{"train_examples": 77898, "vocab_size": 2724, "encoder_inner_norm": false, "encoder_patch_size": [4, 4], "decoder_prefix_bidirectional": false, "residual_init": "zero_last", "precondition_frequency": 25, "epochs": 7.3}
Rows from block 12 of the image encoder of a small image captioner, named by matrix and row number. Rows with one number belong to one neuron. Each number is 50 + 10 x the weight over its row's rms, rounded and kept within 0 to 99. All counts start at 0.
Before each neuron's rows are labels from the 100 images, of 14976, where the neuron reaches its largest size: "responds to" is what is common among them. Only what is clearly more common there than usual is listed. The data: photos of plants, animals and fungi (iNaturalist).
# gate: MLP gate (encoder.blocks.12.mlp.gate.weight, 480x160), inputs 0-159
# fc1: MLP up (encoder.blocks.12.mlp.fc1.weight, 480x160), inputs 0-159
# fc2: MLP down (encoder.blocks.12.mlp.fc2.weight, 160x480, transposed), outputs 0-159

responds to: class Aves; order Passeriformes
gate.412:52 28 46 61 32 52 49 46 55 56 30 62 49 38 61 39 31 42 34 48 48 49 39 43 37 59 41 34 42 49 35 58 40 60 46 73 36 47 41 51 48 69 10 36 64 39 62 48 33 65 52 53 69 53 59 61 46 60 28 63 38 53 55 52 50 53 54 39 46 51 58 66 54 57 46 50 56 48 46 41 51 66 46 50 47 39 38 56 38 72 58 52 33 38 55 51 38 51 49 45 40 52 52 50 44 56 56 53 48 71 56 55 65 43 49 39 38 40 50 57 39 46 53 32 44 41 47 43 37 39 48 41 41 52 46 51 53 57 53 37 62 64 47 48 52 44 42 56 41 44 60 51 50 53 42 68 49 46 50 51
fc1.412:53 37 55 59 43 49 35 53 36 51 54 57 53 46 62 37 60 27 36 61 51 45 47 65 57 39 49 62 49 50 66 47 66 42 54 63 59 48 58 66 61 52 55 59 60 57 53 63 37 53 36 34 62 57 43 54 55 54 51 53 48 48 51 44 51 58 52 37 45 34 58 51 57 54 46 43 49 47 58 56 37 30 47 46 37 52 57 36 53 48 54 55 37 67 55 45 42 34 65 57 49 66 52 34 52 44 54 44 48 54 46 78 55 48 41 78 42 61 54 63 44 44 48 60 39 60 61 42 64 53 43 40 48 73 47 34 44 59 41 52 28 64 42 44 61 45 37 52 55 52 62 54 62 53 58 49 49 20 26 46
fc2.412:52 58 60 50 28 59 64 35 54 48 50 51 55 47 50 49 59 58 58 55 55 40 37 64 63 46 49 56 46 42 53 35 53 42 43 79 57 38 65 42 60 72 53 53 57 56 63 40 44 53 36 32 55 60 68 47 57 53 48 39 53 47 48 57 59 60 48 58 55 39 59 47 67 43 48 49 45 32 34 57 50 35 49 59 45 35 84 60 48 65 57 61 47 64 41 64 55 33 47 35 48 55 46 58 53 45 53 42 53 53 74 31 63 49 50 62 50 55 35 48 46 62 55 49 65 57 42 46 57 60 47 26 63 36 73 56 43 35 45 55 57 46 55 45 44 60 46 38 43 51 44 56 59 53 56 42 55 50 56 55

responds to: class Aves
gate.353:59 48 49 63 61 45 64 42 51 48 47 49 33 52 52 75 44 41 38 47 72 33 51 68 38 42 45 52 45 30 59 35 27 52 52 56 42 54 51 62 59 34 35 51 35 50 45 58 53 56 39 44 58 37 54 49 59 43 56 53 56 40 40 42 34 58 53 48 44 54 53 56 39 40 36 34 58 22 57 47 40 56 35 45 64 36 37 36 51 42 42 48 52 49 46 47 46 65 72 59 53 54 70 51 47 55 42 36 49 48 47 69 47 48 73 54 56 51 52 44 52 55 42 65 64 53 50 60 46 45 49 48 50 46 53 48 48 56 25 42 60 46 56 30 42 51 41 48 55 78 41 57 57 50 31 52 55 56 41 43
fc1.353:50 42 51 63 49 37 41 41 69 63 49 51 71 46 62 62 50 54 46 63 44 54 45 56 54 65 54 43 53 72 36 69 43 50 35 69 51 26 51 47 59 35 68 44 54 62 45 40 43 39 47 54 54 31 53 54 62 44 57 59 37 44 59 47 61 34 44 42 52 39 33 71 41 62 52 45 57 38 63 48 40 47 47 33 58 58 60 40 63 54 42 59 59 53 65 60 42 47 40 55 54 48 45 38 57 56 51 41 51 52 60 51 48 68 46 50 42 57 49 31 45 50 43 33 59 61 58 65 51 52 35 53 57 60 53 64 47 55 33 28 61 35 54 37 56 44 53 61 48 36 49 38 57 46 59 33 37 58 63 57
fc2.353:43 45 32 52 55 49 47 48 37 35 40 53 41 58 52 39 48 47 41 43 54 39 65 31 61 44 36 54 65 49 58 65 41 39 48 48 39 52 35 41 45 58 68 51 28 47 27 49 50 57 56 41 49 52 48 43 54 48 40 60 62 46 58 60 62 65 52 48 27 34 43 67 55 54 67 64 56 49 50 50 51 67 51 43 38 61 45 36 42 66 38 49 40 41 52 62 51 61 45 55 39 44 54 57 61 31 38 37 49 46 44 32 45 56 39 42 45 44 58 60 63 51 55 56 56 54 44 67 35 39 47 61 53 63 53 63 26 37 49 47 52 48 43 39 55 39 56 40 50 45 47 57 78 69 42 64 51 63 54 64

responds to: order Passeriformes
gate.302:48 60 50 42 49 54 54 52 60 60 34 44 40 39 65 32 49 35 57 46 55 53 60 65 47 35 40 49 66 51 45 42 39 49 68 61 41 62 50 45 36 46 53 58 46 41 65 88 64 60 51 48 55 58 36 49 44 47 72 31 45 46 58 53 49 40 63 72 55 58 45 48 51 52 49 43 37 57 70 57 48 49 43 44 44 36 49 53 55 44 51 58 53 51 52 47 53 40 43 52 51 42 65 40 62 61 39 45 58 55 62 68 52 66 32 45 66 50 49 39 39 66 46 54 57 53 50 40 59 54 38 49 55 47 37 39 38 54 49 71 51 63 47 47 60 42 59 44 31 43 47 38 71 45 63 41 46 53 25 42
fc1.302:55 60 57 41 47 52 30 42 65 33 44 41 57 50 47 58 45 67 44 40 60 48 51 35 57 42 48 58 45 56 48 56 68 50 56 46 51 46 43 60 57 61 40 64 56 43 57 52 60 35 50 52 53 53 49 43 71 61 53 47 60 51 58 51 60 62 62 43 31 57 55 46 46 52 49 58 41 26 51 50 31 46 64 43 49 59 52 41 48 46 51 59 25 50 59 64 55 62 53 49 46 60 47 80 32 38 47 51 57 20 23 48 62 53 64 36 51 50 52 42 59 50 51 59 68 67 59 64 36 59 53 50 37 46 71 48 53 45 43 45 49 37 31 45 50 44 46 57 52 38 62 45 62 54 45 58 62 56 64 52
fc2.302:51 57 40 50 47 51 30 47 66 67 37 63 53 37 48 53 41 38 16 48 52 51 65 64 38 38 50 41 51 65 58 47 45 66 54 51 42 35 31 44 50 53 47 32 67 38 28 48 50 58 63 48 73 42 49 54 56 60 40 52 48 54 48 34 41 58 39 43 55 68 52 49 57 45 44 38 49 53 55 53 35 57 38 63 60 36 49 70 31 40 56 62 43 41 52 68 33 46 61 62 58 58 40 58 40 44 52 39 32 51 41 64 47 51 52 33 58 53 55 60 65 46 57 40 51 53 55 55 59 42 47 54 42 42 72 47 44 52 58 46 47 53 54 47 50 43 43 34 58 55 40 49 33 61 61 49 56 62 54 46

responds to: order Passeriformes
gate.189:52 42 57 51 20 46 69 60 52 37 58 73 51 51 47 48 43 40 62 39 49 37 58 55 61 53 44 44 46 45 46 62 47 56 56 51 55 50 55 52 39 29 40 61 55 56 45 35 52 39 51 50 50 41 44 57 34 41 40 46 49 29 45 47 42 43 60 34 27 36 49 55 59 48 48 37 38 60 45 47 63 33 46 40 51 57 70 42 59 69 63 21 54 45 50 53 55 67 66 48 43 33 34 34 52 29 60 52 45 47 40 45 38 53 30 58 64 20 53 55 51 53 57 57 41 50 44 46 55 60 46 42 51 45 52 41 45 59 52 47 49 57 50 51 56 44 44 48 39 51 62 67 34 48 40 43 49 39 51 41
fc1.189:52 62 38 60 73 41 34 51 45 52 49 34 63 48 48 54 59 49 52 64 67 48 51 29 68 46 56 38 46 52 45 62 48 48 51 45 49 55 46 53 28 43 69 27 59 48 58 62 49 51 20 50 43 35 37 47 70 40 44 52 67 47 44 51 71 57 36 41 51 54 60 34 46 51 50 44 43 48 45 46 37 55 54 61 48 38 48 51 60 42 29 59 60 45 46 42 32 46 37 43 51 49 45 54 54 44 50 57 47 52 61 66 55 34 62 41 35 61 47 38 65 57 46 44 52 55 62 72 51 45 56 49 38 46 38 50 68 45 36 41 42 44 51 41 40 58 70 40 45 47 38 49 54 53 55 73 52 54 42 59
fc2.189:51 57 42 45 43 37 41 29 53 49 40 81 48 35 52 52 44 52 48 55 59 64 51 31 65 49 46 35 63 64 44 39 56 48 51 63 47 49 53 64 49 48 34 34 57 58 48 47 48 41 42 53 47 41 45 49 68 43 38 47 46 72 57 35 62 52 35 47 40 35 54 44 39 66 81 39 47 33 46 50 35 40 41 45 37 35 57 38 66 49 44 43 51 55 54 46 43 54 44 41 55 52 53 38 47 50 44 54 68 53 65 67 42 50 26 57 44 51 35 56 60 58 51 54 54 48 47 64 54 50 38 55 64 46 42 56 44 53 51 43 43 60 40 35 44 46 57 52 53 50 47 27 51 54 64 21 61 49 47 45

responds to: order Passeriformes
gate.335:60 50 62 49 48 45 59 51 45 58 52 56 38 55 53 60 56 55 52 31 70 49 46 45 62 37 52 44 67 39 41 51 45 35 35 34 50 51 32 53 50 50 34 58 66 39 49 54 50 62 52 52 58 53 58 61 59 47 36 50 43 49 67 48 41 52 56 58 53 33 51 55 52 38 51 57 41 44 58 53 48 44 50 30 57 33 59 52 55 69 43 65 37 51 72 70 38 53 56 41 42 43 38 59 67 44 47 48 58 35 46 51 42 61 58 59 49 60 59 47 69 64 50 56 49 72 45 42 48 53 45 49 64 32 66 45 51 69 38 64 24 40 63 50 47 36 44 64 64 53 56 29 38 52 43 38 42 49 62 57
fc1.335:67 39 54 33 38 34 29 48 47 50 59 49 50 52 47 54 41 42 47 45 35 68 39 36 63 58 41 53 57 61 64 54 47 67 44 36 39 44 55 44 52 53 37 49 48 65 47 33 50 50 52 57 57 46 47 62 63 28 44 51 72 65 50 55 39 52 38 50 50 53 46 38 46 60 46 56 49 39 42 42 60 51 47 41 34 46 63 60 60 32 53 36 53 47 42 55 48 48 59 46 55 48 54 27 57 46 47 43 48 73 44 58 74 69 66 55 58 68 61 48 58 53 41 47 56 49 48 47 54 59 53 38 35 50 39 55 54 42 60 64 66 63 50 28 56 58 45 56 55 67 57 63 54 62 61 65 57 61 35 67
fc2.335:39 62 54 37 45 52 43 60 44 56 44 55 34 42 50 39 45 46 45 28 60 46 58 46 36 57 54 45 55 59 52 51 62 41 40 53 66 50 32 47 53 81 59 56 38 44 58 34 57 63 58 59 42 45 46 50 42 56 55 37 58 39 42 38 57 49 44 61 37 61 35 51 34 61 58 37 41 39 55 57 44 46 40 39 33 47 40 52 50 52 48 55 49 65 52 43 46 62 51 59 41 79 54 40 48 64 56 47 43 48 59 37 52 38 42 66 57 48 44 34 51 43 71 51 58 59 45 45 34 66 38 63 50 79 61 53 43 44 46 36 48 58 38 24 45 45 52 51 34 52 56 45 40 58 59 51 45 46 30 54

responds to: order Passeriformes
gate.105:40 47 52 53 59 36 51 54 44 51 41 41 75 51 40 35 65 39 53 48 38 61 53 50 40 62 46 56 48 43 49 44 39 58 47 65 39 64 34 45 54 54 50 56 62 42 23 47 46 49 55 54 39 55 52 67 54 59 46 54 33 42 57 42 38 39 54 46 61 26 39 61 61 44 64 45 59 54 53 54 59 53 62 43 60 37 56 44 66 71 59 38 42 59 35 46 36 56 42 66 46 53 47 56 46 42 39 65 58 53 40 54 48 46 52 63 68 62 65 69 38 48 72 46 44 44 52 51 64 48 43 43 31 64 53 52 47 32 56 59 41 38 36 39 56 42 64 48 40 64 45 41 46 49 34 40 34 61 63 45
fc1.105:46 61 48 36 54 63 60 49 47 64 44 55 36 49 53 53 40 65 51 63 56 49 56 56 44 49 54 60 52 54 65 38 54 57 47 33 56 39 63 62 50 38 48 44 36 45 80 61 58 48 54 44 52 59 42 47 58 43 48 40 72 53 44 75 56 63 59 38 46 69 56 38 50 46 40 46 49 41 44 46 51 31 43 60 55 60 45 52 31 34 45 74 45 51 62 51 61 35 69 46 72 63 59 46 64 48 56 32 58 58 59 49 59 69 49 32 36 42 54 34 62 49 50 48 44 48 33 55 55 57 43 57 64 41 37 55 48 63 39 50 53 50 55 63 41 64 40 50 49 54 40 58 53 59 45 58 58 70 49 40
fc2.105:44 44 47 53 49 53 67 57 47 62 55 49 47 61 46 45 41 46 38 56 55 57 45 72 62 47 50 64 38 52 41 56 55 84 53 44 51 49 67 48 42 52 33 56 47 54 40 63 44 47 47 56 41 42 29 45 43 73 57 43 35 40 41 55 46 59 53 51 32 46 50 50 55 53 38 51 49 76 51 55 49 57 42 55 60 67 54 61 61 55 44 30 49 37 47 33 39 50 43 37 48 55 48 50 50 32 39 47 51 57 63 68 56 44 51 61 55 53 50 42 28 65 34 54 34 59 54 51 37 37 66 57 55 53 47 47 51 47 61 47 46 41 37 39 43 38 71 55 46 47 33 67 67 49 66 53 38 60 63 65

responds to: class Aves; order Passeriformes
gate.213:40 38 69 84 57 65 59 48 52 55 47 40 40 48 37 45 40 55 40 44 47 36 41 38 51 42 61 61 55 54 60 44 63 59 55 44 53 49 58 41 36 42 56 60 45 28 42 31 55 53 43 29 45 62 48 58 56 38 57 56 40 49 56 53 58 40 53 56 48 55 55 54 52 50 54 64 54 49 48 58 56 41 49 42 65 26 47 44 37 48 60 49 28 56 45 73 31 67 46 31 36 47 54 60 55 67 58 54 52 58 57 46 49 51 61 53 48 52 62 39 48 55 55 51 49 64 68 62 49 53 53 47 47 51 50 36 45 62 29 38 53 54 50 22 63 58 42 58 57 67 45 38 48 54 39 40 40 61 47 63
fc1.213:57 56 34 30 45 39 47 46 46 66 44 66 61 54 67 49 51 48 63 52 60 59 66 52 47 54 55 32 51 50 53 53 40 41 45 65 50 46 53 47 47 59 53 41 54 61 46 75 51 50 41 62 43 39 55 44 43 55 61 37 63 41 60 54 56 46 39 34 51 43 47 63 40 63 30 42 52 48 60 39 42 50 56 51 47 74 40 46 67 56 35 58 66 51 62 49 60 38 64 48 56 51 39 36 58 34 43 41 52 27 38 49 48 64 63 36 54 54 34 59 49 58 37 56 45 41 50 35 52 46 50 56 40 48 57 69 48 45 72 54 58 48 57 65 44 28 62 44 35 29 66 60 43 42 64 58 52 40 45 49
fc2.213:57 40 48 51 61 59 46 59 53 46 60 47 52 54 53 35 55 49 69 33 59 57 70 49 52 68 61 52 50 47 53 49 51 54 43 35 47 51 44 40 39 48 71 65 43 57 33 67 40 26 31 57 58 60 67 54 29 28 38 75 46 47 52 42 45 51 51 57 29 64 48 53 43 60 49 60 52 24 49 45 59 43 58 59 43 52 57 71 37 46 54 39 43 41 49 53 33 65 39 45 46 53 54 53 65 49 52 48 49 51 41 42 35 57 74 43 55 35 50 45 56 64 48 46 57 59 53 38 44 63 55 47 54 53 33 45 43 67 63 47 65 49 37 43 48 42 59 55 64 49 40 55 45 60 44 47 45 42 44 47

responds to: order Passeriformes
gate.5:46 62 54 41 41 48 64 43 62 54 51 54 48 50 54 48 45 47 57 37 43 54 56 47 65 41 35 42 58 55 52 77 62 46 65 72 43 43 44 56 67 43 48 51 36 58 54 46 47 38 70 55 58 57 46 53 67 56 34 39 35 44 61 65 46 42 53 53 59 56 66 49 55 63 39 42 55 58 56 54 57 63 49 59 41 38 44 47 38 48 41 35 39 51 61 71 29 75 44 55 70 43 45 59 33 48 66 57 64 66 46 58 51 49 45 44 48 53 49 60 36 57 52 46 62 59 36 38 49 43 49 47 45 50 53 53 33 45 48 49 31 50 56 40 53 58 31 67 55 55 66 55 39 60 39 31 67 57 47 65
fc1.5:41 68 59 62 37 39 90 36 64 62 43 59 45 56 65 46 44 40 56 52 46 56 55 39 65 37 35 55 48 58 49 42 60 45 47 58 51 52 47 41 50 34 53 36 53 53 54 35 51 31 56 49 48 28 61 55 49 65 53 43 64 51 43 60 60 51 46 72 71 37 47 63 53 58 44 52 38 51 58 50 70 44 51 47 39 53 49 40 53 52 60 53 49 39 45 73 35 54 53 61 40 64 31 62 46 35 42 54 59 50 49 52 45 50 48 67 49 50 74 56 50 45 52 51 36 56 42 40 61 61 45 63 41 50 44 31 50 32 42 65 40 60 48 51 61 51 37 56 60 59 40 55 48 57 55 47 54 56 43 52
fc2.5:58 47 53 48 35 34 50 50 52 68 65 41 61 49 40 52 55 47 55 58 50 38 58 51 44 39 56 62 53 39 71 48 59 45 45 52 42 54 35 65 51 75 32 66 52 20 54 49 50 53 56 51 54 46 48 49 48 45 47 57 59 46 44 62 53 42 45 58 65 43 46 44 45 66 52 31 67 33 38 66 57 51 35 52 48 35 72 60 36 60 52 33 47 41 52 67 42 59 48 51 51 43 36 58 47 40 54 38 28 41 49 35 64 36 47 52 54 46 42 36 45 43 61 53 57 54 62 51 45 44 44 54 45 34 61 46 35 56 48 52 63 54 52 43 55 34 50 44 44 70 44 66 77 39 48 45 59 50 35 60

responds to: phylum Arthropoda; class Insecta; order Lepidoptera
gate.347:51 53 21 59 63 52 42 50 49 54 65 47 35 41 35 48 48 58 45 71 44 43 41 57 66 58 43 34 57 46 44 44 43 68 41 58 54 51 44 78 45 52 54 45 49 63 51 43 62 59 58 62 51 35 48 67 44 34 53 37 53 44 38 53 67 59 59 38 31 49 52 71 31 39 59 48 58 51 51 52 53 54 60 27 49 54 50 48 40 64 28 44 48 50 55 55 36 56 54 44 52 52 50 57 42 39 62 48 52 44 48 51 62 45 47 48 41 41 59 42 33 40 44 61 46 34 45 39 50 49 62 49 62 32 44 58 48 60 72 58 42 56 64 29 41 57 40 39 31 51 45 45 43 61 52 37 50 58 40 54
fc1.347:65 33 44 50 41 46 65 62 23 61 51 43 43 48 63 59 68 38 44 43 55 40 48 48 67 29 49 71 46 55 65 41 46 45 52 40 43 47 53 34 61 46 46 42 51 51 40 62 39 49 39 46 46 60 42 51 64 66 57 64 49 41 59 34 36 52 46 56 46 41 52 49 48 38 43 67 59 50 35 56 52 46 33 61 50 46 29 50 57 64 53 47 36 57 50 45 49 50 53 41 67 49 47 46 62 68 39 52 57 52 58 52 46 73 48 46 52 60 48 52 44 49 62 49 71 65 56 77 51 62 31 45 31 70 63 57 59 48 45 44 49 39 59 60 60 41 43 56 43 41 37 56 58 34 51 48 59 38 55 53
fc2.347:44 55 52 51 38 52 52 47 66 50 66 33 46 59 55 62 55 41 39 43 55 68 53 59 46 39 49 54 51 48 44 51 66 51 65 65 63 65 55 47 63 51 39 30 54 53 52 55 55 43 55 68 63 57 50 53 41 20 28 62 46 55 51 55 42 36 60 53 20 48 43 53 45 49 51 59 49 40 62 51 65 65 61 74 52 37 40 39 51 52 45 38 37 55 64 57 50 58 52 37 45 61 63 50 59 57 70 50 46 61 49 43 61 70 55 43 50 39 39 64 51 66 57 58 63 45 46 58 48 48 52 40 50 56 41 54 40 45 40 47 53 64 31 57 74 50 50 35 64 55 53 48 46 45 36 63 52 59 60 61

responds to: class Aves; order Charadriiformes
gate.121:61 42 51 48 40 43 67 42 58 64 45 45 40 29 39 61 50 43 38 52 37 46 50 53 53 58 51 50 36 58 23 47 42 55 64 43 52 48 35 39 46 47 72 47 43 44 43 62 34 44 60 46 66 62 49 54 53 52 57 47 60 50 48 55 42 49 51 39 42 38 45 54 64 45 71 48 48 39 50 56 58 43 43 26 51 53 50 51 59 40 49 54 49 57 43 42 45 38 54 71 54 54 49 35 51 57 51 37 47 49 62 45 65 33 55 67 56 43 45 58 36 60 28 42 50 39 51 41 56 54 42 25 48 83 45 42 70 45 45 57 38 65 44 62 36 28 35 43 61 47 53 58 51 48 50 54 53 50 31 50
fc1.121:67 47 48 57 54 47 58 46 53 66 46 48 40 43 31 61 50 49 46 55 35 47 44 47 54 75 41 47 29 60 45 72 51 69 52 64 46 30 45 52 31 48 64 60 46 58 38 65 50 48 71 57 48 64 60 58 45 61 55 34 52 54 38 66 48 55 51 50 47 39 60 26 64 53 53 49 56 55 36 59 67 34 47 45 49 60 51 37 54 45 51 59 63 49 52 54 50 51 59 42 32 55 43 44 58 47 43 47 53 60 58 36 44 48 61 61 45 53 41 37 38 61 46 45 56 52 68 63 45 41 59 35 56 84 53 51 55 58 70 65 46 50 59 50 57 44 35 46 59 52 61 65 45 43 35 46 61 47 55 43
fc2.121:36 57 33 38 52 54 61 59 60 44 54 60 53 67 45 54 44 42 63 59 47 48 62 45 61 38 37 48 66 47 51 46 34 55 74 35 65 41 47 55 58 54 58 68 51 57 42 48 52 50 67 41 58 54 42 58 53 26 46 76 75 46 55 52 58 49 58 48 47 47 54 59 58 21 30 41 48 42 55 48 65 46 44 42 56 49 53 39 48 53 42 51 54 57 66 62 45 65 41 42 59 64 55 53 45 60 41 39 56 56 65 41 48 62 53 39 65 39 48 71 45 55 37 21 57 48 53 47 43 55 45 51 43 61 49 55 45 43 31 52 44 62 38 39 43 58 47 31 39 49 55 52 50 48 71 44 46 47 49 49

responds to: order Passeriformes
gate.82:61 43 43 64 42 46 37 46 40 61 29 47 49 48 59 57 51 50 40 62 43 60 60 34 47 39 43 49 50 53 35 64 44 62 58 31 46 49 49 50 46 45 57 67 29 52 29 50 71 48 58 35 35 55 57 70 60 52 49 45 58 52 39 59 32 55 66 62 36 39 37 50 61 49 49 62 49 48 59 62 55 47 57 58 44 50 47 42 42 44 40 33 69 59 42 67 49 59 38 55 50 46 49 51 58 62 41 51 59 46 50 48 65 72 69 48 33 47 57 45 56 53 63 45 44 56 38 67 54 47 62 56 52 49 63 54 47 70 69 47 32 50 69 51 39 59 44 69 52 41 58 65 36 57 43 39 55 44 38 44
fc1.82:59 38 42 51 60 38 39 42 71 58 48 39 46 26 59 46 38 53 46 66 44 29 35 38 53 39 40 42 58 38 34 44 48 56 47 46 54 39 38 61 51 39 53 62 43 57 51 53 74 39 46 43 55 55 53 55 39 43 54 47 59 63 60 67 46 39 48 57 24 52 39 40 46 53 42 57 50 40 39 53 43 55 55 55 40 44 41 59 48 45 44 57 68 59 45 51 51 67 41 53 33 46 41 54 54 60 49 48 36 54 38 50 67 72 64 37 33 40 45 54 60 45 59 54 62 56 47 72 43 44 60 44 46 55 67 50 48 44 68 51 56 56 49 64 42 66 32 69 61 44 52 62 34 60 46 68 52 45 50 41
fc2.82:57 33 59 63 37 63 55 47 48 43 45 74 61 42 44 49 30 52 39 61 39 32 59 58 46 53 42 30 55 70 54 55 52 48 48 57 50 60 60 61 53 41 64 47 63 44 67 39 44 46 43 34 51 44 60 41 75 54 48 48 57 34 52 33 51 37 33 52 33 54 44 53 50 45 41 44 65 55 41 31 60 49 37 54 54 51 52 74 47 37 42 56 48 37 32 55 54 48 51 52 51 67 62 69 50 40 48 35 38 69 52 38 45 60 46 50 69 30 46 54 41 49 37 46 50 61 44 53 37 52 60 57 42 65 47 50 52 58 43 42 39 45 55 47 46 31 43 44 50 57 35 48 64 58 51 61 41 62 54 51

responds to: phylum Arthropoda; class Insecta
gate.61:41 47 42 39 22 50 44 53 46 54 53 36 42 47 44 65 46 65 47 65 30 58 47 51 52 43 65 36 64 48 39 36 56 42 60 49 44 54 55 38 52 61 49 69 60 50 52 58 50 53 66 63 49 48 53 42 38 37 60 49 62 67 51 52 45 42 29 50 41 46 57 45 40 44 77 54 62 42 19 65 56 59 39 57 35 45 49 58 48 52 64 63 36 65 58 78 51 48 58 57 54 41 37 57 45 54 50 42 43 36 47 56 58 59 44 48 43 48 47 76 45 56 56 42 52 62 49 37 51 57 48 55 50 54 50 50 59 65 57 51 67 53 48 60 42 56 47 48 59 38 44 48 52 53 53 75 44 57 62 71
fc1.61:45 58 37 46 40 49 34 43 37 67 39 38 73 60 47 57 37 65 54 58 52 44 52 57 27 41 59 45 45 59 29 57 48 64 50 30 57 60 51 51 34 56 57 67 60 62 45 49 36 49 48 57 44 54 59 64 38 39 44 37 52 64 50 25 47 50 58 51 36 36 55 50 42 51 69 56 50 47 53 47 48 26 59 38 46 44 50 45 49 65 68 65 58 60 63 61 55 54 45 63 70 58 44 52 48 50 63 53 43 57 62 64 63 45 42 51 42 45 39 44 63 64 52 41 58 55 39 60 38 46 42 53 53 61 84 53 53 71 49 42 52 39 38 55 49 57 49 46 52 51 45 48 46 52 48 58 44 61 54 62
fc2.61:43 49 48 38 49 45 45 58 54 45 38 36 51 47 67 58 36 32 61 57 48 48 60 36 49 63 45 55 50 39 57 46 58 38 25 35 61 46 50 64 53 46 67 49 57 48 41 49 70 47 57 58 55 61 55 50 60 50 61 59 68 63 45 70 56 40 39 44 59 44 59 36 46 61 38 43 43 56 44 56 32 44 32 38 45 36 42 46 54 48 50 45 49 41 53 52 67 58 49 55 44 41 45 55 63 58 48 50 35 40 41 58 34 58 52 59 40 56 69 35 53 34 47 46 49 52 35 46 56 31 45 50 73 62 31 25 57 43 67 54 42 56 48 55 53 43 49 51 64 66 75 52 39 43 70 55 48 45 59 45

responds to: phylum Arthropoda; class Insecta; order Lepidoptera
gate.304:31 49 67 71 43 52 30 50 66 52 63 36 55 52 49 62 51 55 39 65 61 40 67 56 49 63 56 48 50 30 53 67 34 65 40 56 46 33 53 50 63 41 70 43 43 50 60 46 53 42 63 27 46 50 48 45 49 38 59 64 50 54 63 42 40 43 61 47 71 46 68 52 43 74 43 63 69 47 44 57 41 40 52 42 46 49 53 44 64 52 48 37 33 46 69 64 39 43 54 41 32 47 56 52 32 37 69 68 44 63 45 58 39 56 51 55 44 37 38 49 53 58 46 52 47 32 53 44 53 51 55 33 36 61 51 49 52 42 58 46 44 42 55 56 39 44 48 47 39 49 35 50 48 54 47 45 49 51 43 48
fc1.304:68 39 59 63 50 58 50 48 38 43 39 62 37 54 49 48 35 36 52 54 53 41 40 41 46 34 64 49 63 52 52 27 56 51 45 58 49 46 39 68 45 61 35 57 58 39 46 53 63 60 57 48 59 49 58 43 54 53 41 58 58 35 37 49 54 61 56 51 44 61 37 43 58 50 36 66 58 55 57 54 48 43 66 55 61 51 47 53 45 47 49 65 56 57 47 68 40 74 48 45 47 57 38 59 57 54 47 40 49 78 53 61 45 45 34 44 66 26 58 62 31 24 53 41 52 43 65 46 40 45 65 75 54 43 58 48 49 51 43 45 28 49 57 40 51 42 40 34 53 66 46 50 42 38 48 53 60 43 40 55
fc2.304:54 64 62 52 51 43 57 58 47 60 46 52 31 68 42 37 47 41 70 41 42 46 46 39 39 48 56 60 58 38 54 43 52 58 56 47 44 40 77 53 39 49 56 47 34 36 45 50 72 40 52 39 55 60 48 39 50 53 63 38 51 41 56 57 51 51 51 64 48 47 49 48 60 53 33 57 53 70 44 39 45 42 41 56 34 45 42 26 41 65 45 46 41 61 46 80 57 50 57 59 36 56 54 75 54 53 43 47 60 47 52 36 55 58 49 49 41 60 57 45 38 43 66 69 55 56 23 43 61 41 52 65 39 48 51 65 41 31 36 56 51 66 43 38 53 58 37 50 59 52 43 54 47 44 32 58 50 51 41 51

responds to: phylum Arthropoda; class Insecta; order Lepidoptera
gate.432:68 59 47 45 51 41 55 47 47 57 42 58 37 44 51 48 50 35 42 55 41 71 56 43 36 42 45 50 53 56 45 66 57 43 56 41 42 47 49 39 49 42 72 66 45 45 47 36 48 59 45 66 50 34 40 47 51 61 57 61 50 58 36 68 45 30 62 54 49 58 51 42 57 55 49 46 35 48 60 54 38 40 42 54 45 41 55 38 46 52 46 65 54 37 61 55 50 68 55 43 64 49 61 49 55 49 62 44 15 34 43 60 53 45 31 51 47 56 52 64 31 55 53 61 72 51 49 46 45 54 59 50 31 42 49 90 56 62 44 64 56 56 38 55 37 52 57 60 54 62 38 61 41 43 50 48 58 54 63 45
fc1.432:65 43 58 42 53 38 24 50 51 65 51 47 45 45 58 46 54 36 47 47 42 68 55 27 27 45 48 56 56 80 36 52 57 62 58 49 18 43 47 61 56 49 62 39 43 43 58 48 45 30 49 57 62 49 48 56 50 52 43 54 48 57 52 48 56 22 43 51 50 50 39 56 37 48 44 42 29 56 41 39 52 38 67 60 48 50 46 45 55 48 53 49 58 42 63 47 69 65 63 56 46 46 57 61 53 38 51 53 38 39 42 50 31 46 37 51 53 61 49 37 51 50 47 56 79 51 41 56 44 31 46 49 62 30 49 63 42 54 43 50 47 64 41 42 45 53 52 56 34 55 67 48 46 36 51 55 52 45 46 49
fc2.432:31 53 39 43 52 63 66 43 47 43 44 49 53 53 37 69 48 59 40 42 47 40 46 63 53 27 21 43 52 40 65 45 56 49 49 47 55 55 52 51 50 56 42 48 53 46 47 35 45 57 50 39 65 45 60 44 36 26 31 45 50 43 53 56 68 56 40 52 60 53 47 38 51 40 45 47 47 23 44 33 39 47 60 61 47 49 54 49 65 50 32 33 39 49 40 47 43 49 65 53 47 44 54 33 60 57 41 48 52 30 53 42 56 49 39 55 57 41 53 55 52 46 51 51 55 57 45 39 46 73 48 57 56 52 34 47 67 37 37 40 59 57 45 57 69 50 68 57 59 65 53 38 27 43 44 63 50 27 49 48